Weights of a small contrastive image-text model: encoder arch convnext.
Rows from block 2 of the text encoder, named by matrix and row number. Rows with one number belong to one attention dimension. Each number is 128 + 32 x the weight over its row's rms, rounded and kept within 0 to 255. All counts start at 0. Numbers have three digits each. After the name is the row's rms in percent of the matrix's.
# v: attention query, key and value (stacked) (text_encoder.blocks.2.attn.qkv.weight, 768x256, the v third), inputs 128-255
# proj: attention output (text_encoder.blocks.2.attn.proj.weight, 256x256, transposed), outputs 128-255
v.76 096:190179135147083131106111129070149121168071161108134146126107103084193101160148128106176089113113135145149107127159173178101149120165131132088123118125107135191137138059114108158112154124075150189112109071157141099136137181113143125067156108153116190132070156143134149138127088081097137129167158133024225155122119148112132108160139102160100147185192102134140148115136102133084121149111
proj.76 097:068098119137146120172179129106185143130093152115104106154078128123059101194117129131113122134113087114166123099099112085125191076106185154101137132130133101136164092166127129135104110110086084049118148172111159151133144129126177131144133105133139171154171107108135121091098151161113098072148119138115087180181158084134149127139126057064127092154067138132109111150111159116156153128159
v.77 097:110109090183148105073147137134144115138061131097147149128149129105049104118091106171134104134091209141134193103141148142091126112148153106134085114144082162130169084132161129152144207149182154067159152086178111134127132121102173103182062088107086076133090121113139128140158116105127115150178123123132107167096123169181195170142181127149113114141127146103232153123142128192091123111120
proj.77 098:128162160097105164073139114134107159131122134121110111129061115175141183166174190171116086136164149118112120084186094116179100179175130164173133136167146154097193108157100121158143118110088138152142065131083173070096136077172148124108122100094078175140216126166096138121171126090081177097098162136141101106136116108065109091136128112150124087055159129159077084169177109078084118093131
v.78 093:124105131024136121157120120181160161100077170130075174059098088107104162153117095119152120138113083150129175078113159122088138180138158175091107087125097151132101140136173128024109140126105113150116116138144154081153160109162128118144115116116130143118030095183140099137101150100153139136076158139156119163098190102204107105132151057179148126110111138097097125126129178107110129089113
proj.78 099:119101077168139125090118115067168099134207133130095188147154176146156170092196096123118169152156097132117109163109106136117153132127050127116138107075094160171093084127134105191110104133123106174183132081151101156137081129092151129103127161100107161078109161091178119120140102138137124110108108130175123158155144066170077122161138142116087056105113082080153128135084136140074113137192
v.79 103:148089112137125110092161157107090141158124131092104098156101116075129124175128182117104107151141165177125083065172130072103131162136098157053116111136093181171154117166114113124076083131095113157079134104154164081095081096052117139172160157117162143153145196139155156159130146180096087125135136097116180137105107100153123195146099129104143102129056109117133068115121133110113093104138
proj.79 104:115090074124091155118083130137171124159202156061178119111113115168112104107119141146157173119141134124140168143113165158130157102110149107139163172160107097164092163137115108085117157203139159075109100165089169156165190171066141122100096118129191139109089126119177108170132104121134096177185125120132155122087082124147078147110150154134124138150146184110169173086090081129098153126143
v.132 094:117089163150089142120202104113102133115192163095137129138123140151156089107111149089140135115144080161143144113143093172121116064160152150152095138126140140204102184170129109075076142116124094105189117185125153184123137136111147171116123159168172138155110089112131120162086117152146152165185081105167093169091154095092152117170149124165101118121143105126125143118150135143112138107149
proj.132 091:100164125162149141115087115100106110126120123145059122153151160175163127166121179160098151137099073120123077141134170143103116096154162212126148162138079119173159122152165147093193161145115135114130074181179152135128159177120081140099095135118126115081174094155134104098144179091085145141171162186143155124152095171129065117094103102125111158116105182163095123134136156081153121116131
v.133 093:080090125126143196103142133133135097153099060149170161207108127074183161157168135145144157136102177088049115129129135092083102138133140137125104077144120123139133145110123109098089100145099143157177135142137157127107127169123136134093135104122156135167053078121108210151079119179182102101141155138070114160134161093173198114156138112119060163126153096138089103074142095146108127106091
proj.133 096:143094112134108127182071171173131177118124155128077112072148158161093120131123077155089105173101117111142089114120143097090138110173143118107175128121141151092107157119125100199103191091148082204135099115118095085117119135132169126103190150095119176152178114130194138068117121124102121118125111065123094122045106159109116161151117124129191153064080110098093152188174150173122128144184
v.134 089:086144078175084113171090122156109141128147078087116157057109126164103128075103161133117141142144155075126092039107125177139141142085188117129152138155123145132130103113107101189088129074155128152128085138117153102149104131087124124184122140123143143166164120174103128198148092153113145110152126094086108203172128129113129161140136143124082180184085131156120125125138155083167077064153
proj.134 091:173118144091157149088168180108082123110120147163116114110139183109111145178090139165159127158145088132166155146131177128134118097117175154125138136070089088171093161145156090107106098217114101183128155091211079170112152131194128137081180144121161161097175094134175057139165172121121146153123124143117098130112082170111071147130066155143163157136188105092107134115178128115096151140133
v.135 095:136121089084140091125107134137168076124149151161132155136128082140153089173121119049123115114121156129140093112107110065204113155170100139138197167136115135180142107150139157124060140134095074166157098088135061125070153110071113143101175101120049132088095137131123152145213139026058123074102089128180070089109126057132130136118095119154130094128146153168144145122151078119160100072037
proj.135 098:078227217111075158129159094129147169104118125140085135192140178161114136116091155147134164230105118167088116135167114101104131131059130121164054108094130112132128128134135184161143148097152106100078112087155178163213147146141077209125104136122107177155120128167133137108161142150128112166128102154127144153136086176145162124107132117129152126137139216182169123089142149134085057140164
v.136 103:182137156122163134115092114148080124170169154148184090157142116076103121123146134124177115092196166156107164147105144124170068118038092167099150094161099129125139105161064168136100165168144140119115106202212189177063085081138136159154159140120135067078158100139141106127113108172088141147100151161161133137121172091155092107124091177159165096064090089194140134104093172130099180116170
proj.136 094:084070165167130117152148098111112126097163125114148147132097133091121080199111118188081157183180149116147088141126154178147168151086155075111100204120108089134147168155156183177090112127075122114201146191172134154159106144181064119146085121138102141123129141134110143121174131122173126148165140178144145105078164160098179140147040188160073106190182177071074103173137108179141149086152
v.137 105:130113073154175140147193086110117092098038184148076091118137127110153148123148101196207127175120134127125189113157169154177151161156168140124103199165177190096098106120121106125096111114180148086127074151166110119077139188132153090114142149132163122126139113109155159106153131140123105091098190121085103136115109124132128118122107070160172133145172130120177166058087174125132167074114
proj.137 099:157077092117086068100104121174098172144124106138157153113139117093151111166147124141084154171156169062144087175157143148080202142106125078171137137112122129108128218136050136137100109131091103123093151113131133151107091079085134113181117147121079141129097113131177119153155060081109098153138110189122153123111122113137123128134072134082136127084132138116114133192172205166136150069168
v.138 106:087155149178114119150156141153069103068165156093124125130091148084062159049146116100124118107130146128103182091117121126156119103158163170112130122137100143157136118059128127131145135132102175090099098173098163117154141128127105130172105167161096108096087079103090183122166162204072173116153136143187184159172171148179113159067135161145162151134116138178161148084200083122117046099173
proj.138 101:162063057084175137101110122120133115154141116130146105139132118160140128103183139129171147133113115138152183147102095185095120124124108080144122173120111076120104131151190119101056133125106126180153112117131101148077139042125162109100135155099210166159120177058208156128087055134163133094130142086120107124166150120124113093144119121113135178127150137077136083079144164114120126083112
v.139 100:127162169148159165166177138116119158109173127152132150083153121155150144202108078173179116118117142135117088166149148114088117142152138142138161019162180114090172195099126159068111183208144201142082173076150176111138088067133090146097160125136150070130173129171133114140150135089090154078171091132116147133115123113128089108071121164106105117186141151148131136047108138112189118129045
proj.139 101:155135149102140092124088130148179127122157160129155104114127095116117093095210123119153114160165140144173154074087124094177074118139177065106132108072173155133146073105136029196152086052135140134152151122064154083087127180096155206151103143155117130157094133094123131138054151197130090128119117155116108130096154120146178116138168110165141123167132139125157089126132069128102121137143
v.140 100:117114146136167113138073163132133162181137144104133105156168195138172170129199160146116173088121132143117102139124144123178100087134126132162124156159083120078063097138138119107089159064149148148131120165130122139129172133120143069104176115116135132159096095133147152125126126142123099099143132123139138137119169139180176093088127115145178099160101148152116126140134110145162143126151
proj.140 099:168166114114066089138169146160073148111095137117149093137081113149066155173075124129132118211155131084118137139117118086093152111095150170105154139090139073108125194109104157086114123136047122140106102107150156179107125089119146138189107075135110172104116082149094138142163094151167102135097113132091118134115091146146101129095064169091101048083101134109073152176150135159144138150148
v.141 095:122128163143162126163170126140153084157152161120158085118216165143191117071106108166150129138122099140128131143160173115100142155172158113107130193063127144134142124145101119134140158158100135170050172150162166122130136121091110119057142105138107111161190079174109090100125181063202115129120080096099124112139110123105142107088137103155127113176142079134104128138162100144131138183103
proj.141 095:125103101139096071099090168119080129107140100129149146132116159094168108149129059140194126113142220150103170126125142144167143113116154081185155140109137115136121105136139167142060085090093112109150122116087121148131167150149124171208161147152122162127100137164120124073172103158104102101123147142129120098144072082090170144169093136119140169166122088110168086157169164168128127087163
v.142 099:156088153095085174170098123103141063142135138128142127173144154125113109098109072066117073093118105163202131127054124094116088144145095137080092169088085105149156158153158153082171116157124132074060139150101160170115114163125115092130102121186145167120176107166154157117149128194139113089122150122120146144119125130067101095142199157102166111175072117108120197198138160127119156125133
proj.142 100:151119097122135136135151161104088148132080174085101120142070128147136174132120125144125084072072163148129127160061162133175138132193117136116212129144116092152120118104176221143153151102098147103206117131121114097168141108181115175148115143124135134094099162123131115126086173178179138097115157083168136108130140131107127115113144160173111105167126142129135158116108066088176083149114
v.143 104:110170087128142123142118083146146106112155076127114117162044166123079104119118098116093090107098175061105093134102161149157120141207145133164085201173104112106090086107166130143121109141090146089105085158123109106141145160043103105123142091098097150151092113086107114144144127086112139097160108105115101061159139089102128169140148157146145191150156169109113101114157159142120121081075
proj.143 102:194139087113107129160132168139119185151102128111176118062128128151154145082143108108146110169105160078110158095136067114095175195128114102146164146127165082101117133122121193157130149138125091160115122046103132118128106119146120113098139112109169113126123201109147098142142123143206128104117150043126148171165157101129093123161170130160145077109166089099146126129107159127150093176152
v.144 088:123145119135081124143143137137119192103114162128127181151102124112120103088164089158137124131111135158133183116057121119125138161088144106096115142103186127190114154171081149129161205126100163195097167144183103133208136119116122133077130154150106110128118166137118109106102175092072135173113166131145139171074138086164139181153149042160117123116192109171093066154123098140111119128037
proj.144 094:091144123094143150082077171111145125150135180085101088099178132088154126165121141105092082124134155154140186145119126131088158115075092140198128158090129098102120158111207150060106087108133132078140108166116117159120101127168125121108098125154067167134171094103086121106069150168086138051183146148097172150176175144135116146138172125103142127152114116094143161109112207179087129148184
v.145 102:117160099158182135181134097150122185127140135129132118121202108121137090157103100097087116150086133149136089167098116087137146096099150099153145139141170124145153155101149164099141113166152157118096092071137134062176059076111194110125119127141132050116151094105134203108133185116143174117125119089068140143136129074179105118206125149143094190152094156113116150112142148131075166128118
proj.145 105:197117143053156136106186194101084109141075149110087143165100142121114117180140160194074117128134146121132151119067133150197079086148116168193159108134120118140125160187111182159137104097166136162133130078123108101152121117128134082097075146113157115102130119152191122170157113092131103163123057173176135098088076107075165142061158111068120172169112105133128135170092136136154126174106
v.146 098:078136133153138078060127149128141158101092138166137123096187195083120123127016158142159111114139107093097118177163115107111169161158117097127147107107153161082136126114090126115131119145080142208078117145115189082109127135179148119110167144127186077198126173112142159121134117118107091115113179059123177187103097120143085117117085125155136150183089121153167148056130181128148107175152
proj.146 099:207141161129150071176097140149085123165174109127147127133093150135136173057172124196150102091181137178112169120131129154112110116125138094164158087081142152175114139142062072140107134142192098133127159122121121170094085133165124142137025103119128113092079113183081161193118152113136115117127104190124094090084125097107194107099095169145119108138105126110099049142169085147140084080123
v.147 102:174152138079139135167065124087117153105139169148150180112130098124086098156128173146163059174125196097118104166159151104171119125141115130136189143195188091105130062094126089117159147116109148135166088117102083132085067137110141164081163125132095092111131117161134106166112148102105086106142081154149042093146133109150127104131160132160101150120159184132126172147105088128063059148161
proj.147 108:156092204174120172098169184094158123135124158105124145102126141109119159128149072121140121086154060092166102119154107200116119113109157122068093161124137161132077110145174139164118116091083164153058078070210155159156221104122063079129112124130155173144173092109165132115181107140147137170148139113167174171149106106137080166147131093105134156121108091074122052065082067150125160102129
v.148 115:137110107132111157078074111082149095090158107065145185119148137137156121031120111148106043133156121088183097178093095100121137196133155144124113149100159118128115110108158111119161149144126106140105171126137126123138145108110123149097132040156193162088129096118131082084089123120162125156134140163126120146188149094152117113158152061078147150158102155109141147133167106107133137119142
proj.148 104:140152153149132135149180165141129144137108141161114119084136131113072117115074107139161158112125139116088141118145150192173079177117147075050173162105136094191146104142169126089145093114129149133144128138156111104139178097135079096155184172133118115130147102114141057106148099095126139066086112064175163118140070163121112130076100135115103103119114123114123091097082109114176178070152
v.149 099:150191151143148171128185092192138098094138157203165091147072130045110122121123131131145119049119145122099135180078107081125175164135156153090127092138132120108090126072097170152091135081140151140129139160135120082083151154189152136081119133101150081100109153128166153114144123127088177138147140175112155158094165157156152100098095139162147139102197060128163155084129162123144135140094
proj.149 105:166070061153099155187129216158131102204153099134127130127118121132107117105117059174155159089086127149131140122184193222149144146101124073081148132102128141181191143091141187115111152152145125105147110118175114152207115133125051132173156139147084112146072064117162093140116096151102085084150136138151171114081050136150178093133151141131134172114131130109179106126128112156141097118114
v.150 109:111129162102116218163167156167090102139142097110119125120164112035078144095115041147153145098135076175156144119174151146145106119149113145125147053138132121101094102156128103128141120114122131161154140055176158085137104107106127145101131061102137121140110085131104140135105176078161102164123089112111173131089127207172080156151169170107145100180131120154149128171108073163062133127153
proj.150 105:130134161115116173165138175105125116129128114120126106119128110133117072166178167144083183114171141152140096108114165154127151131129176093151164104047135128161126167121156100111076133150123110113110157118111107099114030159204099155105091145147095137121105172136119100154133050145125122133079116141136122110151119056127106109094055134124133122076084099159138102069137179157174106107123
v.151 093:117127111175174137143176116158109143135131078077104153207174158163159152113133175110054085123056082117138142114051103125097079093121155100126111152176142119108117120173111131136127098118137174126142095136152124184105114096150161136115100190152121015092101139132106158164138126132173128156227113147182077138126116118089150101115142103060136182157116115103147120118154153202056144127158
proj.151 096:143116123090144129148150176141102104101119187089108134119130075157102109174130161120129142145210129110164152098178118086078110152110131163181169160156110146169149152197142062110134123118146126088155143103096135122127097184090152123109128170112134175144137156094135158068150167138134151100129088123078194133108142172114106174109167105086045074117156136148120167135124123084131131181090
v.152 104:109174136091109086157133111106108124149165089200082157149111125182125089126060150112081129137150101127169113165165135104133134120134085142126193166094121202175144205155150122124167151160092143168154136195114102117130104126112126135102107077074137135160097115103141091144087057150181114102136102102148087166131202132114177153120124153047130129083103140100088146122127114121104186157147
proj.152 102:111124151178143176079124086113136164111109166169189148145122169141136154100160150041123105083170103087160202121059095129125130098174100126146121107119105109068110135102154065148091061082094116139077220111129152190124133108144125091131088082132114160108176145143108112153104158082130164178154211165106142145105160120103087105084153107140151130123131093124099097114148059094141146080090