{
  "encoder_arch": "convnext",
  "model": "contrastive image-text model",
  "dataset": "photos with spoken descriptions (Open Images, Localized Narratives)",
  "train_examples": 203450,
  "image_size": 64,
  "crop_scale_min": 1,
  "horizontal_flip": true,
  "tokenizer": "word",
  "vocab_size": 4585,
  "loss": "softmax",
  "embed_dim": 256,
  "encoder_isotropic": true,
  "encoder_norm": "layernorm",
  "encoder_activation": "reglu",
  "encoder_mlp_ratio": 2.67,
  "encoder_inner_norm": false,
  "encoder_drop_path": 0.15,
  "encoder_patch_size": [4, 4],
  "encoder_conv_stem": false,
  "encoder_layers": 6,
  "encoder_width": 160,
  "encoder_kernel_size": 7,
  "text_encoder_causal": false,
  "text_encoder_width": 256,
  "text_encoder_layers": 8,
  "text_encoder_norm": "rmsnorm",
  "text_encoder_norm_position": "pre",
  "text_encoder_activation": "gelu",
  "text_encoder_mlp_ratio": 2,
  "text_encoder_head_dim": 16,
  "text_encoder_fused_qkv": true,
  "text_encoder_bias": "none",
  "text_encoder_qk_norm": false,
  "text_encoder_parallel_block": false,
  "text_encoder_inner_norm": false,
  "text_encoder_positions": "sincos",
  "init": "torch_default",
  "residual_init": "none",
  "optimizer": "soap",
  "beta2": 0.99,
  "learning_rate": 0.0017,
  "beta1": 0.9,
  "shampoo_beta": 0.99,
  "eps": 1e-08,
  "precondition_frequency": 20,
  "max_precond_dim": 512,
  "one_sided": true,
  "adamw_lr_other_params": 0.0017,
  "max_grad_norm": 3.0,
  "max_steps": 18800,
  "batch_size": 256,
  "epochs": 23.7,
  "lr_schedule": "wsd",
  "decay_fraction": 0.4,
  "final_lr_fraction": 0.05,
  "warmup_steps": 3760,
  "weight_decay": 0.04,
  "adamw_weight_decay_other_params": 0.05
}
Rows from block 3 of the text encoder, named by matrix and row number. Rows with one number belong to one attention dimension. Each number is 500 + 40 x the weight over its row's rms, rounded and kept within 0 to 999. All counts start at 0. Numbers have three digits each. After the name is the row's rms in percent of the matrix's.
# q: attention query, key and value (stacked) (text_encoder.blocks.3.attn.qkv.weight, 768x256, the q third), inputs 128-255
# k: attention query, key and value (stacked) (text_encoder.blocks.3.attn.qkv.weight, 768x256, the k third), inputs 128-255
q.57 092:527524497477546502538506547513504470554464456432489546595432500544601443455544501482547524516508519470575475509529528469522518563531463527515548499480514524477519541444429483512565498552450585455518496544546439472475509511434551481421490467537507519557502531459518505546502455539470507542477481498466537523437564532505545486509514482477549517491485514521482505448493468518530569444500
k.57 094:553518519464518481454481536509520485492489530480417497492570463478439503526519553518501446491532525491451543590556533569538503504489515462474548508478543477456549469525519586485476569427434454604518531494547522469492498483489481449468514512430526493442530549490485491438479544471483434473546554522538455422531498534446484445461439528479510477432522463459514491465455515504588444532489
q.58 102:491466586485508466518564498445488458397497459478537518466527516485499447524514539477523506504533541518454515440593484593475480550460494408523483506402447505435487530434499497539514464513444553464488519521540524621500540584435571497467527504501458493545566475495505484475420483475403554473512467498511524524549495542493571502492499562498483410481478514441472498574527482489440559555475
k.58 108:536475527537464504498482518490495548531535524438476462433497524522507451476492521470508462490472550538516487543475469427461466450476500438464487472513461546483564476517522573497547428514472529464523461527491507515518471530511435500535468504523476456495548488428478473483487439534516481481546403535608503449527493487505523454561509522557484489425430507523431477550486493487417457491459
q.59 100:547511459556549454481391467559486504444547476558473548497469468461488475564512594553438478487540550476526483456491472501536445497523515492473572527505545515503499443531504458422410534479513464598518517522540568622492492526594458526523501520549532450443474485568452566512553503501496451471456498483436534554524561491456501505515518500508482464503522490572440456496531461511505445498503
k.59 093:463534507444493477558531456500456512539461458567544423490509435541504439471478538475546499502398461519498512453479488504527533503534522449458499522461515543520485528512520419486486507483564538549551417499517508537497510523548533480475478469544558529543475478583589451530481488492503540477508461556492499470462519533505503439538509494524466483545465503587492494512585502486503518459519
q.60 100:477505476510539526503502520520487491418438521501486483441459492507535451540492601512492515522528466476458563447505529516491458534479534455497553466510512518513554423479509424492487513549440505554513549512566526490524459568487521523541541535486546541497463503523464533509511453516462495409527557508493515547591503503466436516556478458455543537500505505493449448468482529557521507516520
k.60 099:436482519478439390539527501461485510487542424437508478480509503509522529498431525431550508516486500519512521497535451502545535438539509431528484530448444482508545498485489471503531472498485502508560530530469565502444554554531619524506487569508475555557533518469484500485499532451468502609469445519532487499498557491503528512446421520503451430468428507478499494525599479475510508498482
q.61 099:486527488467518518533522504504523514475429478443474493532560543533497518522450486530511508517489452494474492532525561487494447535527462502487547531508486491485451505515498461537503583570428528492529539471467550526483525446482504484501540475440570540572504505468443538524505469462512497467504500499473525523467436575467473428535553468544520483553484499551527478452482504426520488492573
k.61 101:471453490442508444479496503586516517556544521467533453501549444422483480501461577450496448450533449511524514498503485502485461484528528537460371479460446475453552522546562494491487569465501509475536502546522473530469506445469537488504516510528525449441494410517513566504459472528498551553501446510563435502466548531555542490446493447483487435466488491549559500563497506554503517575521
q.62 106:431479498469562541513441459450463509512529584453489490442477457447450496506511500518469514512514569473474515500419495433491555475471604558419465502528498555483484487527539469439450536484557474534590533565550539519449489580456545497497469573514523494447482482521576493525578477525520467536512514559505528473424563571570408595486514442518520551509514568501567516521513504506515406451577
k.62 102:467541435513558480501543431547553477518376501527456448484539498514466569534483491497484510495508413507488585459464477555568486494476521509488508508520575526512551479502503477466508508509586531448503545427461420436489453545522539510543447482526482516567525494495477568472595513509505507552508527531466493471542460462439517509506467537522506497555447426533587512511513476537507506454499
q.63 092:497462493510458469500504459554520538554484570560499449469553447435463457546492413546548574454531560517492509541445528446521438460482547442469510547471501482508551539534578521440450501503471447522518498534588533430517481539465536518471563572515529515534482576510566536427542464464562489471486542423491465522512474553509498501527509564521461501488566464491521477456482510610507560514493
k.63 092:543524454491467507546476563499477579566571515496496519498402440538547510569537486442564462470485428568414487470522448475473487425465393502475558461463499495518509558531455552512450459482476533506522533484542473526553504529554496509536468443517461530526521519484469573524505473477530480557503565496500492541499497403493542518553482449420445528494515478537521522519465497461482517559506
q.64 100:474424467484535520516485463453489485532467586494470515517567512520490434472475607526477505440536570456501497448451513542468560444545564567441446502501476548475473476546523513449472539514527480483468511523470591498503487473495491570476531598566522541452498477521552520516517500448543504486483497468509551587478469425550529544525490443504442494562456514577508483558484604565548497528492
k.64 095:549501548475433544521494440436478474485469507480479519420480485515540415562484519524552509561542542486558519533523495511508475496422543444522521506445616505473482481505514465499435494520540547558501465488554497553537500485507435463516511532472511498512531522477466518455502488515439425484493450507569512452535454570479445513560464432586532421448506506417471521481533501531484502524526
q.65 103:505453512441572534439536506492531493466468529486511509502456493452480490534551525533577433539476498576558523564525497535574444470496533454471550516509505556505530520503440511468475447432467504485513523502522516586507454510573550449527470500561506520456505549491482529477506519531540504604484513447496485405508517506441587461455447513481519435396489486558502442448479444528587492483458
k.65 105:460489449488517491438521489573578504489476528579486485607483550508412519470401496458494476463515492504477529559479443414499503505534470494478481499534550579476531521467454528431515425541484521500451463528511477449516504476613497522461466527515534510475552484527515483513547479543571535552394456419516448512409512408510541548518465506524485527481490521475493519531492494461462512534536
q.66 098:537533578489473461545452492466541503540547497420512469491468488481515486582544537484494532571510482517557498489443457542523583404523539488569465526510519466516526497464557508462513512483543571495529514515465488506523550528559536463446455523466520554566499474483567486445475483552452441548505491477495546451445548465551521487475452503559528496498532453459582624505549564500503538436519
k.66 104:488489500489516419422559498552531475470495443494504545525520460464543480544519485507537513505467467431469505584548538514425475542370437459450512518417515544481526458510439547475480516503415539441438456466540488478503534491485470404467500485540505475547535475481472609551474524497565504475513553524481547499529457537489564479450475512483492495540531468488549473512488440502498570537456
q.67 099:455511504502519498502592557576517463492500473531552564528522486502468564520439447509497444449523484481452469582460494445470519516485558574523457437535547523503554483492484512507423501496484526490510481542558441478508472525544430542481477506527512518413473552573537584563532449398533495436547477496561515487496486529462530472426474446498513492495596452450509518513451529510491471444476
k.67 100:515502467415464506519567573450516567507471563446474506442513473528514479440473428553477518521563502533523504523585507530504494539531572585509408464471519518497475565488562514531566503549529471505484484514544539457454527467476552493473438520532500477447509524450529502515606579486508443547489492414500474559462546546502557524444558457486561480466508489538497493519536487510543564524536
q.68 089:490520531537576519456553462482500472531473543381522477440452469461510470551493516560481492523562557504475520435467489500543576514485513553408568495585547543475451497505508525560503517460517475430514503528531489521510405518534508478537443523517584436438544493410527510498526540535542437577512497555514445467491566506483556471496523501502465492465457443416507502514495524487501485519526
k.68 092:443465597535434546485528534418514472456490508454519503526531462478513459572494571481539469481537556580543553491513515528475467550525453544512534427567542485533515510438507435477439497492453505490505405516475489455495497502500495503519500449530488492452528590557429497563500440444470543517522458482488531544538458506525527535500454421493491416463558553525488476460500516498453481552539
q.69 096:504482513486503540474542516451508438422469554491478484473475533473485521587520506510494497463485502458479501502522532513528475491557538479541456495562587572509564434498542470495543546452531483518450516485541481489515452503531527533542435618484474528428405468486572475441478537538516525472463498546521533479534524568513515530531489464574484468460516529448554507489508529574423453491512
k.69 103:536472510549465575459480510522493492529516481487557513493430558567463466516543540532493493490481547509520472475479511508572544503486481509496536579470511469478460427532497488495496494480498568502483489494523540470504584484480553493484417569518520435539577564438486561514510456542509501488502479448548517483492490455502520573568447475555507511483437459543587458494566521554526529491593
q.70 102:502491426485516516475480364473498527535478521533472503536570503498492549451508510475579452450502468438455561574464528527470449539533465496428460506463507509496456510368448490560480519522516491577504537478430491521515543544559494495475542507457474497503493438510493495471555567520529573475489505487527552547542549460479517508546429463461541489447523552513512539509514536554496559489514
k.70 102:479538578511552446486510475557534584495473435566507532492493505449409452522526553472448527513521494527490469519495521499502508454511532467522549535572403535527465534545556476501461460490518502568530449466550514547527482469545496500512492557560542514478523545476550483505426501512450463500527489491524495416499545531522483462499474548561539498530455527542513509479492453526444406457564
q.71 105:473486539517433488482522513431529471488481494482482492492475530558542502559486521467485485496456515461517400467451429446460467461437467452507421544495515456522520551469510533485548450469497423454515445488466459467467572514487530495508453506470442520488533506520470478467433472496471496567430499591525462480444526546490532531534459417507481480512456559547540539480466533446487583467464
k.71 096:442473474517477510454518443576413520526478520486571496565454582498531510498557527564482497563509511510497507511496551551457531581489512534478470515445485524554500515523528503434516506477520524532479547492495463450495509502493549516541451495546583500580523499542454525547449502514512521466501536502522509500519461517506461513531481445474516538601509429569497480484498458530480449486462
q.72 088:502508481525515462521511515450482479466458514517471508594518544560420513500524456421488509522496491492491460538540570442510482513514469481561517479519511530554473500490530499556375479458494542491475502436564525523605506553548429536512473467487472554536535446486424473521508559508460565505529521498531479528585525494569540534490414477464517449534582511430466468509503485490480572478420
k.72 090:487538436384511481508441517535560469399481511548458483458540460469515502483492512495435499483495492512487514482542478497482513507542446491522503456535486479532544556559502507466508554536487416579578547504477464502469522432480568494521444505566526521476480537485450530429556514527526513487502501451469533525535490485450528504514500505483514444482509452518561559467559514499577391456559
q.73 107:495536480445539494504462432515478524553507537520522535477518464465502507470539526576462476470543535509436481542463535457498609539537490489449429435564474518499532464418551468516440470589520466520502527518543410511519465484589559523537491552479480509459511529535522432535543526583552511482521544504521538489477560449569479514510453481486484532451553530563478492523559495457502475565476
k.73 101:454447479550476533444493398493505491492461483541554439525534535532485393487521467454498450521486557525503523464537524415524416479460547460496489571502510499613516540480471536527474504593492463445542501517542499498512486530462525499477474458603458458485518572498555508516490476485508485534438525428507441517503434532502515525555528537499481513556459503519547505519554439499489491462519
q.74 107:504507498581500459491455536466501489467506505533499494467503448456516531541508564514554444528440466489498462432483442473456466517486543464547445479490491419458549575537538578432439468495513502433536447513481552444443483507523495489474461499522456459450510451505525568460464532471516438463573479572492471461516457525541481533514455526440481494503458585498570541497442480528465569532510
k.74 102:499441527475446358509532523493455592479464522416489486464505561511483492490519492514472518449468492543511533536456542490420517525492520484418461508484506511520523492480490527477571570482535474500545537448576518444490501475445516558500512536519556490466456453476459494512534518557525526503522563487518508494513445539426502494474506475555446510551516449413521488512510523552510491571509
q.75 103:483428526460560536524447485430413441485516514479448512460551576481460454534499483519453486497558490491481514474495493526532503569516535483478563482522551493458511513487500487443596549529504448528475540548422506571507517540568452515583525578452492520448506455451402494424534464446448541526478496581555468467532447526448493504502532513487577464470486474423552503489489507482501410523429
k.75 103:455514486521470428517523430515511496474547549510558432507443514544531456508579598495500450503482489425509487517463483516496449495497508501448506465521508489512545515537488410440536484518538612476452567437517554533539442505473567514542520515539518540522584496467509526469484525498486551522444467433537505500535580485525358555552466480468527478430506566468464473489520534476480580477501
q.76 087:508542517565516446497512467511511464464498493481546540554516533479491520374468498541496451488516524530485498492490506505509531482552449568489484519487514546519484540517493520528545531541470535494532535491492452461514550492548527492438418467547552477472493553498487467520575568477586398468547480506487602476561504491452411543485497503505560534513514522501471438463507532441529428524478
k.76 090:588508515526432423478527509533531463469502478540552442447493499434458461499462506465467465458564554531449503507505524471492406535499562479484440465456521452474510538472547481512562475483543439523456433551523545490515579547498505510459463514513445470488529484555551496482546519450528495498485488519526560517576476521536494520459555511543521538504516463558471477608573544497514462505522
q.77 113:493513560534425515470564561502495445499528438504536490504501523544503469488426466431487563515479488540494540530538501480519534501443493517575440501453514531483547536464475562555516492425540422445543416499426469505576537524455474485480420444474445517494523480486517505452457467483448481523466454542439510436494462545475522486466479446516497525504421568490492552528449487434430458406521
k.77 103:418525519453568461497457550524526561552474484531531545537498527484519527451481520582472502480586495493470492508487508485517503524465516624424463452515454469466506447522497477478475462542449437580482498515464482422498463481488497516463550476469481514474493524495455504537529472539492449484528585426459507543460571503522432508546484487484485510524463437547445423502485507542474457515544
q.78 094:519521463505545531449528441475506524484520516535528547516504491432564524525552460464455468556565469542554538487468476496514536466531495461528499468584501558500488523458507445557539503563483460529562551544516518534449389430518512537450543517500517498500541492532568447527486501477493524514535561474406481503482478516493576519489573509521512425517486479496493471456527538516431467502520
k.78 095:484440576548539470498462469455529491529454479464517506481457543513548466599409506421498462539493531517510497502486482465468542447532501499526510500456490535460491465478537494524548519521429446452518435526539433533536500561491508451499507521497491550474500479479478501475548450540445536482492481497505483452477518442481542509496473527545516515534547503437510504495527520554474514544520